{
  "head_dim": 32,
  "qk_norm": false,
  "moe": "top_k",
  "kv_group_size": 2,
  "num_experts": 16,
  "expert_mlp_ratio": 0.5,
  "experts_per_token": 1,
  "patch_size": [2, 2],
  "depths": [5, 5, 5],
  "beta1": 0.95,
  "eps": 1e-08,
  "one_sided": false,
  "grad_clip": 5.0,
  "steps": 15900,
  "weight_decay": 0.05
}
Rows from block 10 of a small multi-label image tagger, named by matrix and row number. Rows with one number within an expert belong to one neuron, the router's apart. Each number is 128 + 24 x the weight over its row's rms, rounded and kept within 0 to 255. All counts start at 0. Numbers have three digits each.
Before each expert's rows are labels from the 100 images, of 14976, where the router gives the expert most weight on average: "top examples" is what is common among them. Only what is clearly more common there than usual is listed. The data: photos of plants and fungi (iNaturalist).
# router: router (model.blocks.10.mlp.router.weight, 16x256, trained with AdamW), inputs 0-127
# up: expert up (model.blocks.10.mlp.up, 16x128x256), inputs 0-127
# down: expert down (model.blocks.10.mlp.down, 16x256x128, transposed), outputs 0-127

# expert 9
top examples: order Pinales; class Pinopsida
router.9:129103161125097157133121125118124102108137139133150110150142108132128118111134126134112159167090062124128097089108169128111080152175111139145159166112124120135121128167093128090129098142086161119190078149148157131135137138118111110148142122114146097149132137114114135112076145160083147167087161135111152137142091121135142120139125135112144123105125136110141093131127114104122118143109
up.12:155143105112123142127170141128116137105149136120148180158117155147108125129141123117162118107055119136076123142088157126121165118094128167137105178134104144128136132166155127095150144115160139127132094119109157156102152112170089143110143127119112105112122107131146072144139083154112107137136138140134116152119151147116140111163139156108149085134132128187111140143146125112118158124121
down.12:149132136109133117126123067107115156139141103147117121083202151098161144122130125188098125094127142151096098116115111133133112129150074087133120130126146136091113092145150107127137094124147128105138114143148167131136140094138142168127142163124151113114142146115113163125129160125110176140119159152071114115114125133103087164138119108115133118096143071130112169095159145133156121124147
up.13:104140089116153101108188127115108145163101151156107090102153159137131129150119134158120137160101142087118150131145139144102111141096135160149143092149090130144109144131147107110148086145147149101118131120095108133116109106152093150069133144095168111141118131121150137098081088151123084099135136188147111107135141093131130129098094164121115139100123105126168108190169154188147127141141
down.13:125117128115161131161130127115124091112139175147148124112115077100137140148167116127135154101164129147133114129176093159168122111089155108116159130131144126118107149162099084154118110187149110116148140107124174110126135132132155104128176117142095113132142100152127135123112136116120138124144104108111137141127117126138128171115133123113134131140168093138116096133139130135082096084128

# expert 0
top examples: order Caryophyllales; family: Cactaceae; text has "cactus"
router.0:116129158136105133120151137146139126146150176109149100094123104156115089113130077108132150146134134126118109118152110120151141181118112105132162139112102093120151137146175168138144156162082100140115095156131129129112145148101080103128154113147151135131138124129173136132112102154142121193101116136114124138123104167103124160154112142154127093157127125092103150122154144142136114154117
up.12:119163132115113112138139118134119103107147148099118096120145145117171092123186105127126113097089151139077143113128172132132142153148119103158120078100123151116163117136081107097135094141116175111114140134146127156133081146094116129105165129137166085108112141114131125081130113123157139157173130142143138173124152116111114128116130149114113127165152116171155114110117102153108149164129
down.12:149136102105120094098149105153128101122110101136147114136104107114135155161099095150078131102058097120121128084132148164112126151149124134119131105147161114124129152161120146108117144145132116123140129139124149163104103128136093136149153106118123107143129129121149120146100152172084150142124143168129135064140128136141131168131130113096118154128067141132096153143106118154158114138103
up.13:137079113143175144112099147086136149069134131106140102084132130142101103154119086125131078088143176112173202112105149117137132146132123158108122109071149150103145139122157163125143171113109128119166125118110122159085105154146145146112085116133151151087126121118128118136148110094130109142137087117154153156126120104170149155098099143107111147177134098128102113132138114114097140123165
down.13:109128131138171092146140120083112085141146157124133146153136141109157141097095095116167153191138141173117085097141090108107089150135151125132103112147103122140148136135185119129139113140150130122144125126130147168117089099149133169102139156117092148167107119136114078112162125115104107131157105146102132103161123133073128150133158139172119107093110100169109128138105129140141140163139

# expert 5
top examples: kingdom Fungi
router.5:124089133143107117109127129113135114128127113117158138137185130120135107156151113157149147162150143137129140106128093109158117108147155053147124146152153099109138110160114039183112124137113144094142165150158120094154137117090162127108177113141126103110157109160187148104139136112130192123142087135173135108124116112115129162153151132112112134157138134091136151142132071094091155109157
up.12:148117060131130125138124122100112122114099124143149144144138124168140106167113153148164118140132147113096152128149079112128120116087147091109136104152165130075173146168100157142160125122160094119144150118115080170156155132142137163108156115108111134131121140163154106119155169115141116119133090114163102131104118092122126137160157180137129112122129131052132127126170082156123118148119
down.12:181142088151093113157143124148094167106090137164090156110122092111056156114132126133146149188131123123121126100099138133116115137107113160090113133158153126116123109135115162137151148111092109137174135145136140135161141173170147112096136181103114155141109100111111131098133132151095142084110125160112128142123144146116098131115099160108149121147123106139114149091143117128137117177118
up.13:195118090106132119173131089124142142123105167107129114122130109114113107097083075115138158132061123119093113165122154119131118129114161120098088145124112092138098121100106111107105095139146128134116123093109139143109103095123143133123156122092066147145127120092162114121101104121138124152102167154152097087171170069153142145090116161122145124115111141181134142127116106149128126114110
down.13:119166143100124129161123132118138190105118136143137130103111131114119114137108122161149110135099142125126158086126108116124119160099161133135098116131143121124146146107136140100143045098125120166157144183151143140116111136094154150107191162117143120117149148124078161158119181161158118127131112118110127153134112153108123144112159093096141160132118109108119117122110123130146171129172

# expert 7
top examples: class Liliopsida
router.7:091103163109133143138092140136097179117154100149107086088159102148103133122092122152164132152150105123127145127162128132136108166124124153109141118086096165151087127105184180168120137114158125201135145097112152144119166219142101128107118151113143111158114104126083116113143115121095116145135099107116081118128172150087105127157139130124160128157131119104100140074096129120114151131151
up.12:105092133119117093129122113154145130110136172151127118127126127112149134120138122119128147137121162117175141127125139108147158125169158191052097131136168126162153113115109106128112192129079097108114124134153124083175135157119169126159178133138109101094123134134133098132115158099103106129127092102142160104136139133125149130124182144150122110123133090131120091140079137111084125140140
down.12:110107154151132118155149126146155109144086156096093095138138156138121131108150101130161091127066143114175140137127131112111169107141123159095129128152120104109137118161118088133139133125164083070113155155105117110119136107112111108162104137103154149122122088156139107146124109114126121165104101135098109113065142146110146120138124173140116078099169081100155119110132149092116132111121
up.13:149140179113152129119144151178118088129169126134148147137125146137135150106187123103166110139099164117119103115124149177118105123080078108150177121079101139170107118143126135111142141123167104141132180110130114125126125114102119126125140109119132101151121125130131125119125158122064121097104119134114104115101104112100131109108097141141127144101099125151149117123148100157147085130128
down.13:107098127127092175082132139170104091103117082137130133121129079136121159144131114121143104170100084125125133132129184116125161105154106142128131181101069148167111114111133158136121135159147110127138103103150169135146113139096160141116110151158109131123071152184143110123125126098095143125183177123053108120109156148126123147120122135141138151140116106114100112168160102141124113207138

# expert 14
top examples: order Asterales; family: Asteraceae
router.14:130141141141119138172135137175113092119088114146074121097090092149155133137158132108117159099078114133147128135163166116108145123123141126122124108116129090148120201140103136118188160130108115101113164150137161144082101112087126192105155160118149117143120128166151122109133075131125128138138122141160121134089075160146143086138089149144109112140117177108073119200124117160141140119135
up.0:187106103133150134118129108125087133098125093145129134159118168145118125136121098146108140119093103111141146124150110111098155121117121127119119114131134148145140134137152155137168143135108144150113087155142113137149141182083106139094160090101133134161102151132147083181185167150102161126114122101113156087170093118134142134146156123167106131106114090040167148169134158130128170123118
down.0:125134089134107119141141115092134147130116133117090117113128159146097162125109150149169135122090117104124153114155111128177079125124117109090126159130110098145127169133100095148141116175122100110126165148073106166110113126126117102133140104122168147109131120126112161131118124100104158114115118136144145131144136169110131132147128119132166159190154168149110113123154113165147087167128
up.1:117083169096151123128152120133105128159159132100144138138115119147110122146131172121148138151116150085120179119106077160138118130146140172108098174137138149118070144145120127093107145137124137134147109109091156132142160099118160162092133136130112127100143125146158132123135084127130147114096163146126167130109135108122115180120155139179107105091166117146155144116103114096132148139169
down.1:106133125113128134129134141136180151083108089112144125170125098096136132117092149132161121115093148130143101166054126170136164151142120096148089119095132138181124118167092183167069143133148100125118151152160098153165101122076147119129113121131116144131124108165147112100143132113110139077106093108145108162104140085115110129162119094127120129149121147139146112158110140125151159146107

# expert 10
top examples: class Polypodiopsida
router.10:125113172155112115125136175144161156126131093122148119121116131145116161122172150115087125104121109136089088135084136136147118125130133086147135110155102135114089103146143111164084112148101162127168114136162070141074149123133125112134130135126070140103150120140157192128108133113106131116083132101120141125132151143125155144124114124135127171171149087085116152143135144134106142145142
up.0:108118116135077070101098118147171096187161097158176160131110126108163110129154161105136137173115147113105102116138091137107114133147123127145133133140127097102136107131128097164148139139114139128127149152063120131099159136148148147168169102108125148148118103155100135112071119118123169115096120104123110136099113101114117138128085132114134169189133130101144115120130105123099102095105
down.0:092125145118187134129125160142151120197123139111147127139140103149077145103109129124130150111117168114092112094118158118155106125159127144094133092112112069142137132130172126150097138112176094117121088148106128123124099164142105119097099098124143116122101150137092140184159143137114102113133115135131145121158130154155146178133112128152107129104159121104114100117128128110101074146164
up.1:111088142135139131168115128140095155151119128074143120098131115156175097157106128117104062200121113154158119120137109157108126116140117123125158159124163118104158123107135152106113116118148143190121112097106133116141169149103110153126097151144134160124121095165105141132122124142168085154118134123131116082111133119189135106129130126152151118124135125119138120152148113120157175136157
down.1:095117118105135130089143112144122148147077155117108170103080093158078074108098111109157129137126141103075161145145165090147127139090144137146128126137079173126116118123141143112147157108122086102157136137128156122168091200148158131132106171143100122144093173156159121120144139148151164145116128138121129142135128149144132106137133175125143153080132113149128105141122095128128119130131

# expert 8
top examples: order Lamiales
router.8:090162076128122079153138167076131131118111108139142124103145161117126112121127130094142119109091128140134125142096112135120132133107142128121116138142108115124142122149124096146107133138136091166125114127088171136112130167127154099185115137138122115168116139115118121160152136127168117113134070095135168154142124179104120108113132129119113131117138106161119110138157137122118127145135
up.0:112108140112093091162139117108162154124147108118102138136085133107163124133099152089089148147139089103138141117120108104091144123124109110162153113149145124150133142125136137104127127161158119152103131160166127131115095148161098137152114137109103095112108121122184141145158118133116122174167113105114115120141134141082121106194122162181122105177128149129150107149105108139096093110131
down.0:121175113123093084137110176112141124129100148140098146169157143122153137138143146138129171115148127167075123143141135134126153099117149123146139084149120116085133102140139139109122186111147118116144141157106171124163116153106125136127138130130116127079118103119171194079099127128099125106138110166154044183111103136160114152106106144103088173092105116129117135113153123134110113074164
up.1:143172142134119123144137121165122122112130113122146149148082122170081067105147176101164174160091129141074136126106147115094139082147126108111146119088148125117132125163138134174161137130136147108136106135133116083149131114103114111125115163108154130150151132127142155090121158093126126119123149113118116142150124084173138152149187140105118107106114120147105129121126145137117124125131
down.1:066098125108066140088103164141127110132113150123142109104133131103101121106119140102142145167135111158138094108165168145115146119158134136149130114148116139100118126116137157134125140116122106132105129140118108152120129109110135110115129069114130085097135134130114111088204131129123153182097132153149126152080145097091105112144118101041145127133142123088118108104117142100124168116145