{
  "dataset": "photos of plants and fungi (iNaturalist)",
  "train_examples": 45211,
  "fused_qkv": false,
  "final_lr_fraction": 0
}
Rows from block 10 of a small multi-label image tagger, named by matrix and row number. Rows with one number within an expert belong to one neuron, the router's apart. Each number is 128 + 32 x the weight over its row's rms, rounded and kept within 0 to 255. All counts start at 0. Numbers have three digits each.
After each expert's rows are labels from the 100 images, of 14976, where the router gives the expert most weight on average: "responds to" is what is common among them. Only what is clearly more common there than usual is listed. The data: photos of plants and fungi (iNaturalist).
# router: router (model.blocks.10.mlp.router.weight, 16x256, trained with AdamW), inputs 128-255
# up: expert up (model.blocks.10.mlp.up, 16x128x256), inputs 128-255
# down: expert down (model.blocks.10.mlp.down, 16x256x128, transposed), outputs 128-255

# expert 0
router.0:071158153128103101130075121107125140103108129209112164142171165125095158160180131141102125122116146164155138173108126118127127103166114136146167120124177165087135210172053158149120149099104125180151176158112135171077159110155154144045155176157112109086094148084102081154072082151158139160146047190107152082147107100156165149123120106158157205187112102095169156153106070128127127154176
up.0:118096116129100153124095115138079119141124136116093143198062115117122076168085145156087150115134105138079075131120076101147190100101175113102137154141142099164077159065064166054127176180154174106127098033146129130115161095073187126119085112156125150089173130117174118080145129150125126176117137120143165164073132193178168071158146145110121127120192111108182177121089196154176120091102
down.0:151123121097077073173125150098143090107126113096192121087145065111073172136112118143192100125111134082152167152166158066152071150156128117093123098188161133083181117113061133084174128137057179116178135174176095197106078131103165061139155163182171084140137151062121146117140159162137131134114162107085147142143125130144150118113111114108156141144130089119133135116140144183091133163157
up.1:149197045090127141103115151115088178080151109071162090095115117107060100149163127203122109140117128079142141161181106146132124105105156149110078133174169176111105115136112151142107127085214161107099126138154132152123134070146124140119083162097081079067154129152160218093110119135084099132123140131154098165131096158123162084135152071147187067098119110080166110112140080147083114115158
down.1:083110113175104125114098094078179158178133118179172161141145149120042114102070143144148141129120142143099124143122161102169135136131080147181160187127138160069091161101108097150145145101164137177146159117121114140148143143142139119147153141102073118106128165070130096074162157124189072174137137144100193094104165143079150165096167078145057125194153069168137150103133184150114194136053
responds to: order Caryophyllales; family: Cactaceae; text has "cactus"

# expert 7
router.7:122120093119105168071140148095187145158097120111103180128134196124176098103131166127155106115133083177117155149132175092130152118100138149202122120147086107089082124142105140116088157164080148100162110117141120111131102099140133103121072119135092083123078130160169189130107082135099095118131073154118095138130110111120110117114192161109122158110156155136171108115154133140139179138156
up.0:120180082133101118116151202117141111170127124145140126130199120146144109135139151109196151130159200139109114112135136154075103193159087093068131124070147180177130127095134125103164137091183089132123157130118130139113173130107130115157126065136096090067134085161114155102121121142154201126104122124137127101197182123120141179153193121147164027131151159096086144088158163141108133159109
down.0:134162077176162130103149125137114137119216090097144112122148060114113135134173104117125134125100142156130105148189132125132142143171200132151178133104164119123182067120116105094102158102130147148075131143127189128096085143045126100172129175132132128151097133130108082132127146115146117063153208143096155148168190061112134075135160146145255148159121110071124119117136185046108089139075
up.1:125165188168121108131138128108147090140145095105137069167067098161139087147101140099079149109107115111093176098124123117102129160155087117108140143102132205101135129128129113138130134148117133155098158101113134119092126140150172070228127096150074198109091118098131089141094181148144160136136106078142147118113096123156135133106148170031129113115129095132118178133097124088120140131125
down.1:126126084183162136153125064136139134099121138128127154113165128143144142156161091087143144076187172087114103167184122134125149170100116165157190157100036104116094168113133133149156179131092091151132090074083148066128137139105146178156149175142189070150150102103133107148120128109160103161097136119084093132142150155079166080149127153161134154187159195088138149099112115081171114112131
responds to: class Liliopsida

# expert 14
router.14:057149094175123128158102139151141158058148114116142069102117072175087111118138161158143143085067105104098114121152112166142144177087128119136168108136160113146100126100184144115143213101159101126155139139152114098159107117104112166155182119136104118106104087114130168074144155103131120085075101127148086100112160127155153121113125123137087112112126157109158094081131170113123113112148
up.0:171209131172109119131156063121098172138148102095154140100131166118114096145178097116148089113136131129118115112157128150120095099166163193092116185052190087154131122130194095105111077133158069135099124189133118109073115117081166111103141153139168157091159137121141081134115126088125118150134119179176078101098113086093123114136137113124174100148127111120089117121098154124140084133107
down.0:062202158137177133156106099125103138098089126093127065169148167105136173110097121115140110131134110138161077131158129092089105118135135131110134113168137194082108122141163140186081080086148120099178118164111183134110134120118154160114107127126193123178143134118094145136083194102170086101140112122142098168188124134139162153185143035129190153134208064137087068110146120159152091063143
up.1:086132138117169139130125135042162170199138073105171134132126155100068123134080186128090141164159159120137131084138082133143169146154101195126119160168166116087158106125068134202121096124139135117198095068151105113121171138107130101107111140180165103122100201088073135069159138116155119131124165111091180118107127149177140157063154107115166146109107101106080109180174165127133118153116
down.1:141142138080115156131149161110141165151088155139116179136126104143097123181160163135142148157165047131130084119117174142113134125139210094085086075135124071154150153112160149109111179140081109186176120101157134147094109172157170087098075154167075133142093151121151163162131127109109161193114102052073102088125120164134140113085119088129123133116114134116160105086151135091152140145122
responds to: order Asterales; family: Asteraceae

# expert 5
router.5:109158147203075111113199108138145141135144128117162123155136143125102117163081122080107119161154114135146124115082112111112107148162131101116150157174137198158121152086096151185134170117149075075111111139096144118104140155108185087116129134095137141095129167157111147101122164159119138129091175169154094140154120138192146088141162156110118135193183085185138128161130075142129193114124
up.0:140135082134076137176098103157110115111178141152085147098131162124093141121105143127118159119193126139173082223122123105084127122116086180124115127139113127108141115164123101098161146134033159179093125176131154161085116123140203050167057161080183159088117123123156163091137124117141069155116164133059073099168195204153123116143087143096153112121128123111149098089134140149080109142154
down.0:167162114162113077142124097139117117163128162118112104148098112131119107185127184110126188166099111080137191115125106128118162110123128124148125101140129111169155141124108089139172199175111143111158100115127115153170135162143163148095107047102033147055172177080137110126138126140063130175062100134112149174074114209125166097091151103076159132077165159070107110115046171123148133175122
up.1:142112186146188141152146126099121096118144128125167174083117120081185113136103166126174146075095164137168208120179158127124155149178104127167106158176116108173064146129137178093083134126119082145160106119081187113146148115089072128108110140131148105160120119085106131092103092146149136153163131159018161147122133131158096152123109113108160138184117145123142162134123110147175131160112
down.1:106114124118203161103087125116158135158162095096207046115120148113229167163143153095101149120157163118140108110106137179125152134088163149101172124113118182132151191159059119153070155101111114133101171102117121098152150104140153153087096147118138119144084073071166085089156113134116125189142083122166104109127143138087137118109140130173164160101182110158129059144126104089081125103171
responds to: kingdom Fungi

# expert 10
router.10:102179177160145160130131090086120063158146081109152073138198135171119085190103173161161105146123057122158123063117097153103111171143127103081121186179124130106118143107133143163074171130109114113131135106043178162157090163100127139074153095108108115137111210107141109112121104064138153144098116203106169088121130137129193101142127129118098147128131139159135137112110174165093110093106
up.0:119200121133105200104123119094114150110152155153162159155105089146145095143190160115099088132143116120121153160051087107092160155151133143131059115190109149131158197155125137098122135107139183109116148151117146157053150120143109093131090092170123188143142074112099064152091127150149130118115145110167082105176135170167125109144122134136138111172148151164147139177105123099062166058137
down.0:132160165066180124151097136169162168112082136099165103167086101168091093112085132168130080149130086172135143148135170167064065151130133131113114145108103133091125099138130159159130117193105129168082162129163149108159073106095141077141118112182144159180120138128138102116146198132073112145155087123152119188158140138149112086083111093119181072115102109137113167146148212132137143118051
up.1:159152179145144164139077098051165033152089106149101124148133145097209109183160108199110109140100132140115132131120117100127085110125141150141092141180142125096136106120126121147131156144118097120141117086175081119167096166135082095163091112134083105153144158133113077156074142159104115148139053069119119202112159093142076118145038132174164108112126082109156151150125136123154091179144
down.1:154142120108112127097068192119145173125159159134206134103137112176132222121125100133153149171104109144100166170097117125117182103162118152092140102136184151185144137147055145125126094131157168107099117139125111090117073168055120136093124156130150131149125079151133127090141117082143111088096178121085142162119141116101125113091127166154150089131096088106124150149178115119099154156028
responds to: class Polypodiopsida

# expert 8
router.8:165075130081142183055125137117134092105170154077129104103075197118214121158130109107117172217099121114151143153102148103109143097148162161097067126127167114138189120177108165104148114101061123167063136109154155158112111174183159098157116062163127117172139114135080145218134125123055133172156170116131156110141156116095085129165114094118170074142060129166147161157131123093115165062177
up.0:085110100176169205110152125184143148116111130151101101141132134120139132167115109124183136108118087141111171145078167188130173163127106195177153162148153117119179107160145094039128135168089133135108102174144077116115088166098161106133154108082111143151081105068149104124152135073130149110135112130138088106205118094157111109162082080085050176108109166098104144115166190131096158119152
down.0:128135154155121130192107121202164080078088125156146138114103080139111110169115126135079096134087131129079111172096156099149124143140157031139144160155138147136122120116099175101089068133095139136086094171122120141091154154130117150154111145138103067142152096097167157151155163120107111119140153142084177147135084114096123125080109169051081149141126151128120150155123126146168129145107
up.1:169166127160193059109133169171121157118140193152102111119163170068132114116144132165142123118080085086125189147094101146129163134152087112039068107132140088175158113145149097093148141108157104064100114165101134143109158119135205146131133151125171153104186113152113206153179081100142124130119104221134136132086099133159119179086126120098107154148104109159113079184102114175105130172131
down.1:147139105064158095190095122103109139113051114177143148206112101144164161133154148103113153115167153082104107098188059146111128138070085139131145110148165103152143130108156146089166166115128140135118085111069111114123125111135126113179142083097093105125149207152169133086156115184172155158150179167149113148114137110204103141099141104166172120126107162155165162126170127134119171093093
responds to: order Lamiales

# expert 9
router.9:094216155099080110085111124143101138115168074123122115152168100156084147100161154078122117101118112173154131065141108062105182101111125141123096151156145104090066071097112154151072098115139103059139105158125125116125115160109182088119101132087170124114112133143082050087083085136146106105114122145172162095141111145106082144117122192105116219093124173179138161186153074145124171100106
up.0:099170122101113045080078170114093157164101160124148155164082095099190123134151169178108117131183146139158170109123131147124127114105123038150106100124183137078129140146151114137122151134148138166153183158124168114156162132055121111187178115100168140109114112151112158158116184146073178066140087129181138084090103171102159060125102123078078139123123179084115154137153112121070119153091
down.0:162158207094133128112120190059110134080107156061127090126112138152090134053139156114148163141185117079144185116120143129164141148135091179081147097163216151164129156175092156101107125078126158080128138088118144147127124161134144125156140110132164088127136081097158079113099066117143080065158141143137134101147137161086150095175158088064089125164139106125114106160124125140199103140114
up.1:149134135152140185187117106091138089094126176116144104160202104159118120145138087145131210106098137110175118128174138152134155115157130096143170097137143123154143136105104124140091086133108141139078168119086081148198131119099097133092145077141091091099094144141087089078123176075102153144143136079101160115104113079137144200120156139131114108119130140131081122146181173169162132131175
down.1:069108138152127107156175145107152123171106118122119157127146121126095141137159107140114092151122164072102119162121095115127143128048138101103101141139127141131102168171103131172121124095173109094119080123124104047190089115091106143162099157134116148133126124147129163040137098178133181119102097126161067139121081108112138152131163121158115101056160135120091172153104115099196170078077
responds to: order Pinales; class Pinopsida